From a checkpoint of a small image denoising autoencoder.
Model: encoder norm layernorm, encoder patch size [2, 2], encoder depths [2, 5, 5], encoder widths [80, 160, 320], decoder widths [64, 128, 256, 256].
Training: soap at rate 0.0021, 7000 steps, batches of 64.
Data: trained on regions of photos with short descriptions (Visual Genome), 50862 training examples.
Rows from block 10 of the encoder, named by matrix and row number. Rows with one number belong to one neuron. Each number is 200 + 20 x the weight over its row's rms, rounded and kept within 0 to 999. All counts start at 0. After the name is the row's rms in percent of the matrix's.
# fc1: MLP up (encoder.blocks.10.mlp.fc1.weight, 1920x320), inputs 128-191
# fc2: MLP down (encoder.blocks.10.mlp.fc2.weight, 320x1920, transposed), outputs 128-191
fc1.1763,090,203,202,172,195,164,166,225,178,181,180,189,232,186,212,186,210,180,201,192,160,185,180,215,199,191,214,191,233,211,199,213,203,222,210,225,231,187,204,191,199,196,189,213,208,176,178,185,212,204,203,171,182,200,169,201,181,188,189,188,213,193,196,205,208
fc1.1764,088,187,202,171,162,203,220,201,238,181,215,206,212,217,222,232,201,200,191,198,181,209,191,216,192,175,192,190,154,184,173,203,189,191,228,207,215,207,197,189,217,180,169,187,180,193,200,195,218,194,219,207,150,191,180,207,175,202,192,161,197,214,209,191,207
fc1.1765,088,182,190,196,230,223,200,211,189,186,167,189,207,166,181,218,203,198,201,200,195,222,190,222,191,196,207,221,218,178,179,180,190,159,186,180,194,177,187,234,216,213,195,195,175,190,193,183,189,226,215,230,194,205,162,203,230,199,179,188,182,222,141,199,213
fc1.1766,078,187,223,178,219,190,157,182,221,191,194,215,148,145,170,210,177,223,198,231,189,165,205,202,223,229,198,221,187,179,192,187,188,201,202,204,201,234,218,197,226,188,199,174,191,193,165,203,225,230,188,198,217,212,198,179,199,222,158,192,166,217,216,160,199
fc1.1767,084,202,228,195,205,184,198,205,209,166,202,218,150,239,194,228,179,186,187,199,222,190,216,196,194,221,208,198,155,197,174,216,210,218,167,201,180,187,185,198,182,212,189,166,207,205,230,181,191,207,188,212,206,211,212,165,202,202,190,185,172,200,234,220,195
fc1.1768,078,176,222,197,196,242,196,208,163,248,161,188,219,175,173,204,231,198,210,216,199,155,227,176,167,203,159,194,175,197,148,184,214,222,209,217,227,163,144,242,189,221,199,191,177,175,216,191,198,190,171,166,205,187,179,194,240,195,189,172,194,207,205,211,182
fc1.1769,069,195,200,223,212,206,234,214,176,195,180,192,174,243,169,171,232,186,229,180,208,225,214,170,202,175,204,207,178,222,210,175,212,193,190,181,198,206,190,219,213,197,233,178,180,197,218,166,220,203,238,179,199,181,252,175,163,171,223,213,206,204,196,183,212
fc1.1770,056,212,230,166,238,182,220,236,193,222,192,216,189,224,163,216,210,207,192,162,187,188,194,208,219,187,233,193,182,212,208,230,193,208,214,213,208,211,213,208,176,208,212,188,176,213,187,197,233,193,190,173,197,219,230,205,203,176,205,238,213,198,194,149,212
fc1.1771,070,174,110,210,151,152,209,153,216,187,199,190,201,218,231,175,200,197,196,213,219,213,215,173,181,201,202,176,224,184,227,195,206,182,216,205,169,213,201,219,191,196,215,184,214,189,195,222,161,195,225,217,199,203,194,195,201,217,211,204,216,200,185,188,205
fc1.1772,056,174,230,213,218,237,189,166,199,214,196,232,207,152,175,184,189,176,205,206,171,191,188,194,172,192,237,252,197,177,180,216,206,225,192,208,223,182,212,245,218,177,214,198,222,224,200,210,199,229,170,214,200,183,170,217,251,212,188,189,204,176,208,175,206
fc1.1773,076,217,198,178,192,176,197,205,204,248,162,195,221,186,194,213,228,199,212,173,203,221,216,226,220,203,195,217,196,184,186,192,184,185,188,219,207,199,242,178,202,202,218,185,169,230,219,220,199,193,184,180,209,200,177,187,192,207,216,161,178,260,227,200,203
fc1.1774,070,179,206,225,174,201,198,213,208,189,217,220,195,200,205,186,218,183,235,199,205,177,215,195,200,167,191,191,182,207,219,178,202,214,218,239,202,183,230,189,207,198,209,180,192,170,192,155,232,198,224,196,241,225,167,162,184,200,191,197,211,207,210,186,164
fc1.1775,074,186,208,182,203,193,195,188,197,174,174,183,230,162,220,215,256,219,212,232,200,150,202,221,192,216,196,202,209,205,223,199,205,176,236,190,177,180,212,206,220,203,177,188,213,193,208,192,216,176,199,205,206,180,208,179,227,172,193,214,179,166,193,200,200
fc1.1776,115,169,188,228,246,208,211,206,235,193,182,212,212,195,190,190,208,233,205,176,223,201,215,193,189,216,207,216,252,170,187,162,201,194,165,188,206,203,201,218,205,201,202,229,229,204,221,202,173,201,224,220,227,217,199,172,218,245,212,198,202,200,160,185,234
fc1.1777,093,185,203,181,205,165,209,186,206,180,238,215,213,208,206,218,238,227,148,219,206,228,204,153,202,189,197,204,199,188,188,204,186,215,221,183,196,197,186,204,213,191,189,170,197,204,207,229,199,211,206,179,185,204,238,184,201,170,204,201,220,234,164,196,177
fc1.1778,061,159,213,213,238,218,180,219,207,200,220,179,193,196,185,209,204,193,220,199,200,207,196,238,200,211,196,228,183,163,222,240,203,226,179,210,202,184,162,193,177,175,245,217,196,224,215,213,228,204,192,214,205,179,189,169,192,233,219,220,198,190,215,224,179
fc1.1779,085,210,187,185,198,200,181,202,199,200,220,217,162,208,191,191,187,196,204,170,227,227,204,178,182,179,208,166,214,227,198,205,207,237,213,266,201,193,220,194,211,174,176,189,190,230,242,183,213,171,226,189,165,177,213,212,205,193,192,156,202,202,178,209,212
fc1.1780,111,184,199,190,180,234,197,201,195,200,205,199,220,183,244,225,184,253,233,217,204,181,221,238,186,206,220,200,202,184,200,200,229,185,211,195,179,149,217,206,191,207,166,171,180,182,206,171,179,183,186,224,193,219,215,202,204,198,218,201,196,185,213,187,198
fc1.1781,044,185,230,237,202,235,197,223,180,213,172,221,177,252,205,170,202,183,216,215,201,212,199,228,194,217,181,230,203,242,212,182,202,189,210,203,210,237,202,164,237,189,199,192,236,160,177,199,209,183,206,232,197,209,165,210,194,182,190,226,195,224,215,197,173
fc1.1782,085,168,224,216,211,209,198,197,207,232,196,175,178,230,179,201,212,201,214,185,227,207,200,210,212,219,200,186,167,172,190,165,202,217,198,246,195,237,206,190,187,181,184,190,195,169,199,203,200,222,203,189,200,225,204,177,187,237,204,173,212,147,212,194,189
fc1.1783,054,186,202,224,160,249,174,200,198,184,212,193,201,232,196,190,194,167,229,219,189,177,209,187,199,244,199,173,232,177,217,206,177,225,216,234,186,206,248,178,190,182,210,178,205,207,224,193,217,212,220,156,154,190,230,214,180,190,189,179,157,233,199,207,176
fc1.1784,050,225,183,249,190,175,167,181,199,170,202,195,171,205,185,188,220,213,203,206,176,250,207,212,203,212,176,229,203,214,200,200,191,180,196,146,217,226,171,204,178,204,176,220,182,224,187,200,207,237,201,211,203,201,213,161,224,209,211,172,233,187,207,192,207
fc1.1785,075,207,227,190,221,218,200,177,190,229,214,183,172,244,234,238,220,211,189,206,199,201,217,182,226,232,200,190,178,170,189,204,218,183,203,215,167,181,212,218,251,224,212,192,190,182,187,231,177,198,207,203,227,196,194,169,235,208,196,219,214,177,183,203,208
fc1.1786,070,200,202,211,228,173,204,162,181,239,204,203,229,220,211,204,211,193,219,190,195,244,219,215,215,209,193,206,175,251,177,211,212,191,225,187,189,239,229,200,206,207,253,159,205,195,194,233,177,228,196,227,216,219,186,165,193,194,221,221,190,194,232,222,177
fc1.1787,076,215,207,196,207,176,219,164,163,213,204,164,210,183,200,201,219,189,177,224,195,203,203,176,187,220,197,198,239,209,181,215,198,217,169,177,219,208,156,200,179,199,192,248,205,207,214,221,184,204,193,161,220,211,176,190,232,184,235,184,230,183,237,247,175
fc1.1788,090,184,177,218,175,226,224,216,185,183,161,188,206,178,152,201,201,204,211,207,214,216,217,206,163,231,239,200,181,185,209,197,215,182,198,181,185,210,198,227,192,216,210,187,192,192,229,198,189,221,211,190,195,199,197,200,216,194,244,222,185,196,199,176,192
fc1.1789,134,187,179,185,199,211,187,198,218,190,200,227,186,222,203,199,187,198,176,174,201,244,182,173,189,206,203,221,208,200,169,231,216,204,216,205,222,217,192,202,209,213,214,206,149,220,213,210,223,182,185,244,225,211,224,187,217,190,212,180,199,234,205,233,217
fc1.1790,122,179,178,177,218,236,189,243,223,213,185,182,189,217,172,189,166,202,160,201,243,205,206,216,197,212,170,196,169,206,208,172,206,210,189,172,204,180,215,194,223,171,219,169,198,202,224,218,202,204,176,200,175,204,204,211,182,212,196,205,216,219,193,226,180
fc1.1791,163,204,180,199,154,214,179,209,187,254,223,204,203,182,187,185,209,204,192,190,190,163,201,214,202,232,187,210,161,189,203,241,180,208,203,215,182,188,188,182,199,194,222,197,195,204,193,189,181,186,228,193,188,197,179,212,195,204,198,232,230,184,236,205,191
fc1.1792,054,200,192,179,198,214,207,204,206,208,209,195,185,223,199,224,181,200,214,194,161,205,215,209,190,194,212,192,167,179,200,215,213,212,189,202,179,221,222,178,208,207,187,146,223,176,231,220,178,199,187,208,212,187,189,189,187,210,209,213,214,221,167,177,196
fc1.1793,097,221,208,194,191,198,203,219,200,187,212,221,175,223,198,191,207,242,227,212,199,198,218,191,185,216,225,172,189,191,208,163,212,183,201,207,209,176,220,197,214,199,182,180,165,198,156,163,208,202,194,227,183,215,199,176,209,189,190,206,205,199,226,197,170
fc1.1794,086,232,190,239,202,239,235,225,205,185,168,169,193,183,180,171,227,159,198,187,213,195,209,158,175,254,196,221,219,196,170,196,167,185,193,199,229,207,185,199,176,203,205,203,213,197,194,224,205,224,197,198,208,163,204,176,237,147,260,203,216,168,234,211,204
fc1.1795,148,206,197,189,231,207,167,190,193,205,194,186,180,210,170,220,191,210,179,243,186,213,208,206,179,191,229,186,207,173,209,163,197,179,145,166,201,192,186,196,195,229,211,182,208,195,198,191,153,201,189,200,246,194,188,185,203,214,194,243,208,208,210,210,185
fc1.1796,064,212,226,237,193,201,187,210,185,218,205,193,237,190,162,203,186,217,170,189,197,238,157,193,203,187,195,187,181,230,171,202,207,202,187,233,200,192,193,197,181,229,184,185,202,174,213,182,192,192,233,196,202,229,190,213,204,223,216,192,163,206,187,209,199
fc1.1797,050,206,211,212,214,211,240,212,182,152,239,186,217,173,211,193,210,179,164,181,218,246,208,213,179,187,216,215,214,204,216,201,175,191,189,201,190,208,216,170,169,201,219,206,205,216,248,219,200,206,185,211,218,198,167,174,213,197,191,185,213,205,193,189,194
fc1.1798,081,187,183,201,181,182,202,205,219,219,193,182,206,197,208,185,188,210,193,210,203,185,230,180,184,159,206,213,194,163,216,213,237,197,216,215,184,204,196,177,205,185,171,216,221,201,227,229,201,163,237,211,191,190,252,195,214,219,181,160,209,221,142,213,207
fc1.1799,094,182,191,166,210,207,167,172,220,221,174,207,187,204,183,184,186,184,189,168,195,195,211,222,157,209,197,191,208,225,181,229,186,222,209,179,205,202,150,197,178,213,199,142,163,200,227,204,228,211,189,182,191,210,192,176,204,247,182,214,240,209,175,207,193
fc1.1800,153,200,228,212,214,204,199,203,205,170,164,223,202,203,206,252,206,207,200,226,220,215,202,189,221,191,220,211,199,203,195,218,179,203,158,180,214,208,220,206,214,186,204,179,210,234,233,191,202,185,186,218,224,200,188,183,189,196,218,198,183,205,202,240,158
fc1.1801,145,229,203,187,183,198,249,204,195,250,196,185,189,173,178,186,207,204,185,218,174,207,151,190,196,201,204,182,205,210,162,226,201,208,220,218,235,171,149,205,165,205,229,199,205,176,203,216,176,225,204,203,196,174,214,181,202,189,194,207,185,218,208,233,172
fc1.1802,086,202,200,196,209,182,201,191,191,221,205,175,218,186,206,235,201,187,225,219,227,184,187,214,205,224,196,183,206,208,203,197,182,234,199,212,184,234,184,205,163,182,210,216,231,167,206,199,203,211,205,162,199,202,184,234,176,216,194,204,181,172,227,165,181
fc1.1803,096,177,163,218,244,209,223,196,155,197,171,187,202,180,197,187,216,205,245,174,196,229,147,181,209,230,195,210,223,210,212,208,193,184,205,194,210,199,177,212,226,207,213,201,245,205,204,207,145,221,216,222,209,219,172,203,223,208,235,234,217,162,230,164,227
fc1.1804,042,206,193,227,204,205,205,170,199,194,198,204,211,195,187,233,205,202,227,217,176,195,229,168,212,206,203,195,177,193,179,210,218,161,183,196,203,210,177,206,247,193,223,204,203,199,236,196,186,208,190,228,191,190,169,180,193,219,213,162,191,169,216,216,194
fc1.1805,123,205,225,205,199,187,227,194,179,225,193,192,196,187,226,191,177,214,235,173,210,202,186,206,258,205,146,182,193,211,155,186,227,171,219,193,218,209,166,186,171,175,217,225,218,198,232,221,206,218,193,190,189,225,185,162,232,204,224,174,173,183,203,220,218
fc1.1806,083,225,184,193,181,203,236,225,180,192,202,178,207,174,217,204,224,197,247,195,196,211,194,177,226,183,227,205,220,179,204,216,188,151,176,203,181,200,206,201,190,205,192,205,199,233,182,193,199,185,202,198,201,155,201,201,216,203,203,190,233,206,182,247,191
fc1.1807,086,216,175,199,184,221,190,225,227,204,202,212,166,218,163,225,170,187,193,211,209,191,205,205,167,207,198,154,166,218,199,217,216,229,201,209,189,178,186,191,171,213,213,133,202,198,219,180,181,226,178,168,202,218,183,202,209,195,206,170,190,198,204,227,197
fc1.1808,103,177,207,197,193,192,192,195,192,203,182,202,205,228,186,203,198,185,204,212,184,226,204,217,232,194,200,198,224,227,181,188,210,166,188,199,204,168,176,193,192,190,201,215,189,194,222,219,178,193,172,201,235,233,199,225,203,205,209,244,205,206,208,218,182
fc1.1809,044,193,197,204,201,225,183,208,207,211,220,189,215,229,202,192,212,183,219,189,147,213,216,209,208,189,195,218,186,197,252,178,190,196,185,202,187,212,191,164,242,187,194,185,190,250,208,206,203,177,203,238,187,188,180,222,210,170,159,222,168,235,203,187,214
fc1.1810,056,204,214,234,196,197,195,220,208,202,227,191,207,183,277,201,208,195,208,224,227,215,212,176,195,223,188,182,176,221,252,174,206,199,188,191,212,211,142,214,204,203,213,174,196,201,217,203,152,182,190,161,224,213,181,233,202,231,205,181,227,174,196,196,203
fc1.1811,060,209,153,194,170,191,184,166,215,195,212,232,196,216,170,210,189,237,212,223,218,223,214,203,197,177,201,188,207,211,191,175,213,214,191,220,199,178,188,185,189,180,203,182,175,217,214,176,177,220,192,211,179,223,187,279,157,237,204,162,196,215,215,182,201
fc1.1812,075,215,158,191,158,208,224,195,220,193,204,217,217,210,236,186,192,207,173,214,205,213,202,238,178,181,190,180,197,241,191,207,183,214,172,188,185,195,192,216,232,212,181,193,201,208,179,213,207,216,216,224,201,200,208,211,208,193,201,204,182,198,190,214,185
fc1.1813,073,152,212,236,223,177,189,213,216,215,202,181,198,227,218,222,186,207,203,200,202,159,207,213,189,153,189,198,155,235,161,232,210,225,185,220,177,198,183,170,180,205,192,200,174,183,204,184,215,213,194,154,201,230,213,190,201,229,217,184,176,200,226,193,175
fc1.1814,078,215,149,192,199,185,200,202,192,208,199,196,197,193,214,181,217,204,175,249,203,181,222,178,168,164,212,152,170,190,191,189,213,220,207,198,195,198,202,193,203,212,233,211,253,207,194,195,196,202,185,196,191,228,213,188,187,179,213,188,190,234,209,229,197
fc2.1763,121,216,200,184,180,171,132,209,201,202,199,200,212,202,187,204,164,129,221,229,190,195,185,201,190,211,189,188,209,231,195,224,190,229,203,233,203,198,187,179,199,174,164,196,222,187,185,154,200,209,185,203,212,210,193,194,162,197,207,214,219,224,222,234,210
fc2.1764,103,241,154,196,244,177,225,187,173,204,233,206,168,197,173,174,191,168,229,212,225,165,196,205,169,211,201,214,211,194,211,203,200,217,210,214,176,214,185,202,201,208,211,194,191,209,196,151,183,227,174,213,212,219,223,204,217,203,215,209,214,211,188,162,195
fc2.1765,110,181,188,165,196,213,187,217,219,203,168,189,241,175,190,216,182,188,207,218,143,208,207,218,221,198,214,212,203,194,183,196,197,152,177,200,201,188,218,215,207,200,201,188,217,222,186,203,181,266,220,230,191,211,174,219,211,189,193,195,200,241,172,206,226
fc2.1766,106,191,191,194,203,212,194,164,195,187,213,228,150,168,174,196,206,230,216,233,198,161,198,177,221,218,167,224,182,213,209,206,198,219,200,186,204,223,236,180,197,168,186,182,205,176,178,201,217,236,200,187,218,228,177,195,226,194,148,206,199,215,216,170,197
fc2.1767,087,211,215,212,186,181,233,162,197,192,217,183,181,245,217,213,177,177,220,234,242,194,213,222,167,217,183,191,168,221,175,205,179,221,206,192,183,193,189,204,222,206,188,210,199,187,201,195,177,211,163,187,173,190,220,217,182,173,167,194,161,182,207,182,204
fc2.1768,056,151,202,212,226,221,193,201,178,159,169,217,201,169,180,203,225,205,226,192,229,183,226,199,197,223,181,226,212,210,167,191,197,215,194,200,214,189,205,212,215,204,200,251,219,212,185,180,181,191,197,186,215,177,186,167,240,186,193,197,216,198,217,185,184
fc2.1769,105,231,224,186,174,211,185,209,203,194,249,196,198,200,200,207,192,206,182,180,202,219,162,189,192,197,138,216,184,247,218,220,189,164,192,222,184,175,191,215,197,208,218,165,182,221,189,199,162,195,181,209,209,230,158,196,266,203,153,221,175,183,201,191,202
fc2.1770,067,200,179,209,208,193,212,196,196,165,206,180,193,188,216,183,210,179,233,215,207,172,213,179,183,209,198,205,198,180,225,215,224,183,184,178,180,207,185,183,229,220,170,196,221,208,204,207,168,225,172,201,195,207,173,200,181,184,206,172,208,245,205,228,174
fc2.1771,089,183,234,200,200,219,189,187,194,229,181,183,209,153,223,245,212,201,205,197,207,192,181,206,204,215,165,206,177,162,197,206,164,215,207,200,200,199,239,231,227,219,187,194,204,192,193,198,219,202,192,187,221,205,219,181,195,206,220,169,207,212,234,190,206
fc2.1772,072,171,235,179,222,238,212,169,208,193,170,203,197,194,172,192,192,187,190,200,176,185,183,182,197,188,207,183,210,228,186,207,210,218,188,223,203,225,225,223,213,164,189,179,198,202,200,225,169,216,198,205,219,186,209,241,235,214,161,221,178,194,170,201,210
fc2.1773,108,204,197,214,191,210,200,156,203,180,221,209,207,258,195,186,196,225,191,211,213,185,190,183,167,212,204,172,189,195,191,225,219,206,203,173,189,200,184,214,207,215,193,212,230,162,226,205,218,197,197,192,215,198,198,184,216,193,183,191,225,139,177,232,210
fc2.1774,083,193,205,171,235,164,202,234,186,224,182,168,193,229,194,176,232,222,191,174,201,211,194,205,218,194,223,207,195,232,201,209,178,207,171,188,189,207,184,217,200,216,236,187,184,209,205,246,183,214,188,214,156,186,223,217,186,214,183,218,190,217,167,183,212
fc2.1775,118,221,192,244,190,193,216,227,236,248,232,191,195,208,185,206,191,175,156,188,181,212,198,162,167,182,198,205,197,170,176,189,207,201,190,206,214,188,182,227,182,191,207,173,195,213,187,190,205,238,204,233,201,205,179,232,191,208,216,209,210,192,186,188,176
fc2.1776,139,205,233,179,183,214,173,191,179,185,228,165,176,204,224,200,217,148,207,222,174,224,187,202,191,171,158,201,204,231,212,238,204,194,229,204,192,207,207,196,194,196,188,178,175,195,190,179,218,202,144,191,196,179,207,213,186,184,178,212,212,183,218,224,161
fc2.1777,103,179,196,203,200,210,218,169,177,217,237,174,211,201,182,207,243,177,170,237,219,225,224,164,179,181,199,204,194,188,198,201,173,206,221,175,193,204,142,198,196,188,208,176,187,198,208,226,237,196,198,177,191,191,225,201,192,173,190,216,205,203,129,192,180
fc2.1778,082,246,185,192,176,196,214,198,196,202,183,209,215,207,219,177,187,200,172,201,220,247,191,146,223,177,192,212,213,216,192,204,187,159,195,215,207,213,201,225,205,206,183,223,214,190,191,211,204,185,191,196,224,238,210,217,211,153,181,218,193,195,191,213,217
fc2.1779,114,209,204,215,207,200,230,196,198,209,157,167,224,198,199,196,184,191,232,197,196,184,190,189,218,205,224,205,172,197,204,191,193,173,214,186,177,214,185,201,202,214,200,216,207,196,165,180,207,254,213,219,243,207,200,195,187,207,185,208,163,206,205,201,201
fc2.1780,097,201,215,188,190,203,182,222,238,205,196,224,209,164,232,202,178,209,220,181,193,212,234,224,183,207,221,200,232,168,176,219,237,224,178,201,184,185,231,202,203,200,181,212,204,178,202,167,216,152,181,204,192,191,245,209,202,194,221,188,193,169,249,206,219
fc2.1781,053,188,184,235,198,231,200,218,196,221,188,185,203,188,194,201,214,224,212,221,236,201,191,184,201,203,220,210,209,169,211,187,179,220,208,228,207,185,176,176,188,223,203,204,203,196,207,191,207,197,225,199,185,159,204,200,196,197,134,169,186,227,222,245,202
fc2.1782,094,179,217,191,237,176,236,233,205,195,202,196,156,178,208,202,196,214,172,208,206,230,196,206,206,199,204,205,197,215,187,177,233,188,171,187,199,224,223,221,210,212,202,201,187,205,198,208,220,208,203,224,199,218,209,176,156,254,197,225,216,181,218,175,210
fc2.1783,057,172,204,177,214,196,189,206,199,181,211,205,200,191,202,237,173,140,203,244,208,183,209,179,145,218,192,197,214,224,214,205,220,181,183,192,217,215,186,178,203,188,172,186,209,224,218,182,209,248,221,206,189,206,220,201,208,181,220,195,207,212,214,170,210
fc2.1784,051,188,193,147,220,236,217,173,210,215,181,219,217,192,215,222,199,189,220,192,217,192,158,203,166,223,222,196,187,199,173,154,220,202,188,201,214,156,228,155,208,213,204,181,181,156,194,200,189,207,180,199,213,224,204,227,182,211,205,217,190,228,190,204,186
fc2.1785,068,192,222,182,223,184,210,231,199,213,180,215,178,212,204,238,218,225,166,200,204,197,204,217,191,231,191,189,205,174,170,173,245,216,167,196,196,172,215,216,246,199,208,244,231,171,208,240,201,195,218,216,217,196,200,203,193,216,187,194,176,174,219,222,210
fc2.1786,089,201,215,241,205,213,204,183,213,185,201,207,168,229,215,208,225,239,200,218,204,190,211,209,185,208,218,201,188,145,211,209,179,207,212,195,203,222,171,185,240,202,190,204,196,197,212,214,212,199,204,191,205,193,182,196,241,205,193,210,203,174,189,194,234
fc2.1787,091,245,212,190,183,177,195,166,210,193,181,171,168,204,187,227,185,190,180,198,218,189,185,191,173,237,196,185,225,224,186,168,211,209,183,202,208,212,188,213,205,190,173,231,180,221,194,220,209,219,153,168,207,207,200,176,202,209,252,181,206,202,225,223,196
fc2.1788,101,203,199,194,176,189,230,211,174,168,168,216,199,180,171,213,207,197,211,218,217,200,201,202,160,189,211,207,194,192,194,203,204,196,189,213,196,238,224,193,205,208,201,182,220,197,217,187,194,249,189,211,174,201,182,211,212,196,230,210,202,191,203,203,180
fc2.1789,087,212,223,221,253,184,194,169,201,204,169,213,218,188,181,192,174,190,203,213,188,179,195,236,212,191,208,166,196,195,232,191,205,195,177,193,200,196,199,217,173,206,213,190,202,190,186,228,187,226,169,235,188,195,211,219,167,206,205,192,198,171,206,138,195
fc2.1790,077,197,173,185,166,188,202,228,188,192,202,183,224,156,216,210,215,208,181,199,169,196,202,200,190,215,178,214,274,193,184,217,201,182,189,198,192,200,204,209,178,200,191,200,178,222,175,201,188,209,231,183,163,215,190,207,184,181,167,212,215,190,193,200,205
fc2.1791,101,236,244,224,195,199,188,172,185,216,176,205,198,244,179,192,174,194,176,156,183,190,201,221,204,211,211,173,199,187,205,222,200,207,197,226,218,175,207,190,189,206,223,195,209,180,229,191,171,179,169,221,211,219,217,233,193,212,200,199,198,216,215,170,177
fc2.1792,055,190,234,150,205,196,229,173,235,204,190,196,210,208,223,214,179,204,200,197,189,224,194,221,225,207,238,203,176,196,183,225,206,208,198,219,178,190,208,188,187,191,167,185,213,217,222,224,191,187,193,216,227,197,199,197,192,205,172,206,241,188,198,190,206
fc2.1793,123,185,173,193,209,179,195,205,193,212,171,189,201,220,222,182,196,200,175,199,201,181,203,222,200,194,173,222,211,201,182,218,189,227,184,197,192,194,218,204,207,180,208,199,205,180,213,243,180,193,206,216,199,193,181,183,201,203,216,186,183,169,229,199,217
fc2.1794,121,146,227,154,213,171,187,166,183,201,225,191,188,194,202,193,198,247,213,182,168,228,159,246,213,160,198,176,188,208,235,231,225,182,219,204,179,194,193,201,222,217,179,227,221,188,207,194,214,177,213,200,181,254,180,203,189,223,144,203,181,223,185,170,209
fc2.1795,113,157,220,222,176,204,223,207,210,179,219,191,195,194,233,181,193,181,211,186,185,186,215,200,210,195,206,209,184,189,187,232,221,203,224,208,208,219,213,200,180,204,190,195,171,189,190,227,237,204,184,200,200,200,232,193,215,186,214,192,207,209,181,167,197
fc2.1796,086,217,183,224,204,204,208,202,193,204,204,212,217,204,171,238,179,226,153,182,214,225,173,194,189,172,202,206,229,222,205,199,197,228,200,208,217,188,182,191,172,208,202,201,206,142,188,190,177,175,201,218,189,236,191,209,205,243,203,195,195,214,202,216,172
fc2.1797,047,185,185,162,202,216,225,203,201,235,196,207,165,195,191,183,212,190,188,184,183,191,148,178,224,207,167,182,205,181,225,187,176,203,182,202,200,185,178,179,203,255,227,197,218,202,201,164,213,221,194,220,211,244,194,215,238,175,190,168,156,211,207,171,180
fc2.1798,116,202,209,219,201,241,227,176,164,200,198,255,196,211,196,211,202,242,224,195,199,206,162,179,238,234,200,192,171,203,174,192,213,222,189,199,197,191,188,243,195,216,213,179,190,196,202,190,225,210,186,184,195,227,182,202,220,200,218,216,192,188,197,194,187
fc2.1799,068,230,201,220,206,215,192,215,210,215,215,239,179,192,196,228,198,218,204,183,171,195,187,200,172,209,219,209,210,174,215,206,232,209,181,207,190,198,198,187,215,197,201,195,202,178,194,207,229,246,176,221,201,209,193,177,222,186,215,197,221,231,174,167,194
fc2.1800,106,227,175,204,209,162,180,207,226,188,160,200,213,193,206,255,162,227,201,188,214,215,192,165,222,192,221,178,184,196,198,198,187,206,181,182,184,191,168,211,212,198,202,197,208,191,192,207,204,179,152,194,198,194,176,212,188,157,186,174,193,201,213,212,187
fc2.1801,156,205,190,196,173,183,226,198,198,208,206,172,191,174,188,185,198,196,198,188,205,205,134,192,198,195,183,196,200,221,166,214,174,208,220,214,221,172,182,217,183,202,215,194,195,162,197,185,200,216,188,196,191,164,225,170,184,219,159,208,180,241,216,213,208
fc2.1802,094,203,212,174,208,160,207,210,197,190,212,183,214,196,190,204,189,194,209,228,198,206,179,200,214,212,193,173,182,220,214,185,186,217,246,186,209,206,175,185,177,184,193,232,206,185,184,190,231,191,178,214,194,237,188,224,185,224,178,206,197,177,207,161,161
fc2.1803,109,182,182,232,249,185,209,197,154,206,175,210,202,192,218,197,209,230,259,213,197,217,129,190,245,219,194,209,214,197,230,207,195,188,217,183,194,185,204,206,202,197,206,204,249,218,196,179,204,217,210,214,231,232,181,191,224,224,224,192,226,189,253,158,220
fc2.1804,046,248,191,206,178,204,197,192,240,244,209,215,176,201,191,234,222,238,181,191,228,221,194,216,213,199,189,217,209,200,185,215,174,173,209,205,228,185,189,166,179,228,214,189,195,201,177,212,224,179,207,173,178,188,230,225,197,187,219,170,209,210,190,199,209
fc2.1805,126,210,224,181,204,176,204,216,211,190,200,191,189,204,236,202,214,224,246,221,211,197,162,198,264,201,162,200,190,205,175,172,209,171,200,173,245,239,183,199,197,189,202,204,223,193,194,205,228,208,195,223,175,245,221,162,222,192,195,201,217,200,205,188,215
fc2.1806,116,231,187,170,219,202,198,191,204,164,196,165,191,220,157,199,191,219,156,184,167,215,211,193,179,188,184,197,173,228,217,227,174,229,201,185,227,232,200,193,218,197,220,202,186,207,209,202,222,178,212,196,219,231,208,203,203,175,201,235,199,182,248,199,176
fc2.1807,070,156,211,195,205,174,238,167,224,194,196,206,182,243,204,227,182,190,204,188,182,196,201,221,169,193,197,185,181,222,175,185,157,186,166,216,208,211,179,209,185,206,211,189,216,200,198,209,197,186,181,172,201,172,241,215,208,178,188,184,189,189,201,175,219
fc2.1808,133,187,197,215,217,221,195,180,169,212,220,200,159,182,184,204,209,183,203,169,203,216,219,202,149,224,215,167,188,172,194,213,208,231,196,207,186,212,208,205,220,201,203,172,219,201,195,197,226,190,225,191,170,163,206,198,213,214,162,198,198,177,173,195,218
fc2.1809,050,193,192,201,188,195,219,156,199,196,227,219,196,232,195,183,201,194,183,184,184,235,168,219,190,167,210,224,202,212,199,183,223,199,209,225,218,184,216,240,207,210,199,230,188,193,214,224,203,203,209,175,194,248,201,197,221,239,175,213,209,220,221,218,181
fc2.1810,058,217,203,177,219,209,215,166,218,179,189,210,194,197,229,204,177,174,208,184,180,201,195,201,200,194,218,182,210,217,181,192,202,202,220,184,198,214,235,224,241,204,183,216,220,215,177,200,212,194,233,184,184,211,207,205,199,166,198,201,215,221,203,166,189
fc2.1811,062,226,196,197,147,199,187,188,217,233,193,169,201,197,182,195,202,219,240,212,201,215,223,214,166,220,209,199,221,186,246,202,211,233,205,212,198,236,190,168,183,197,241,175,219,214,200,219,194,236,205,176,165,187,216,243,219,259,219,181,175,247,164,186,214
fc2.1812,085,189,218,209,248,185,166,193,202,189,205,214,219,187,173,212,191,176,240,211,204,184,200,192,163,181,210,193,197,204,227,206,247,201,185,210,210,212,176,192,172,215,200,202,215,208,193,189,254,222,191,181,226,216,194,221,185,209,219,175,232,221,217,181,180
fc2.1813,076,219,203,193,204,206,221,204,197,213,200,251,180,167,193,197,228,189,223,175,181,237,189,185,217,241,217,203,217,167,210,208,182,204,181,232,219,218,198,204,203,198,221,188,209,184,210,232,192,210,242,201,211,225,184,232,194,202,229,188,208,198,198,190,184
fc2.1814,080,225,195,205,196,209,226,204,157,174,215,207,197,205,211,205,242,179,204,208,197,182,165,202,192,183,231,217,190,198,189,200,176,163,208,190,196,196,204,234,187,199,180,250,220,235,165,212,172,169,198,180,195,208,173,213,188,176,179,233,178,172,205,188,157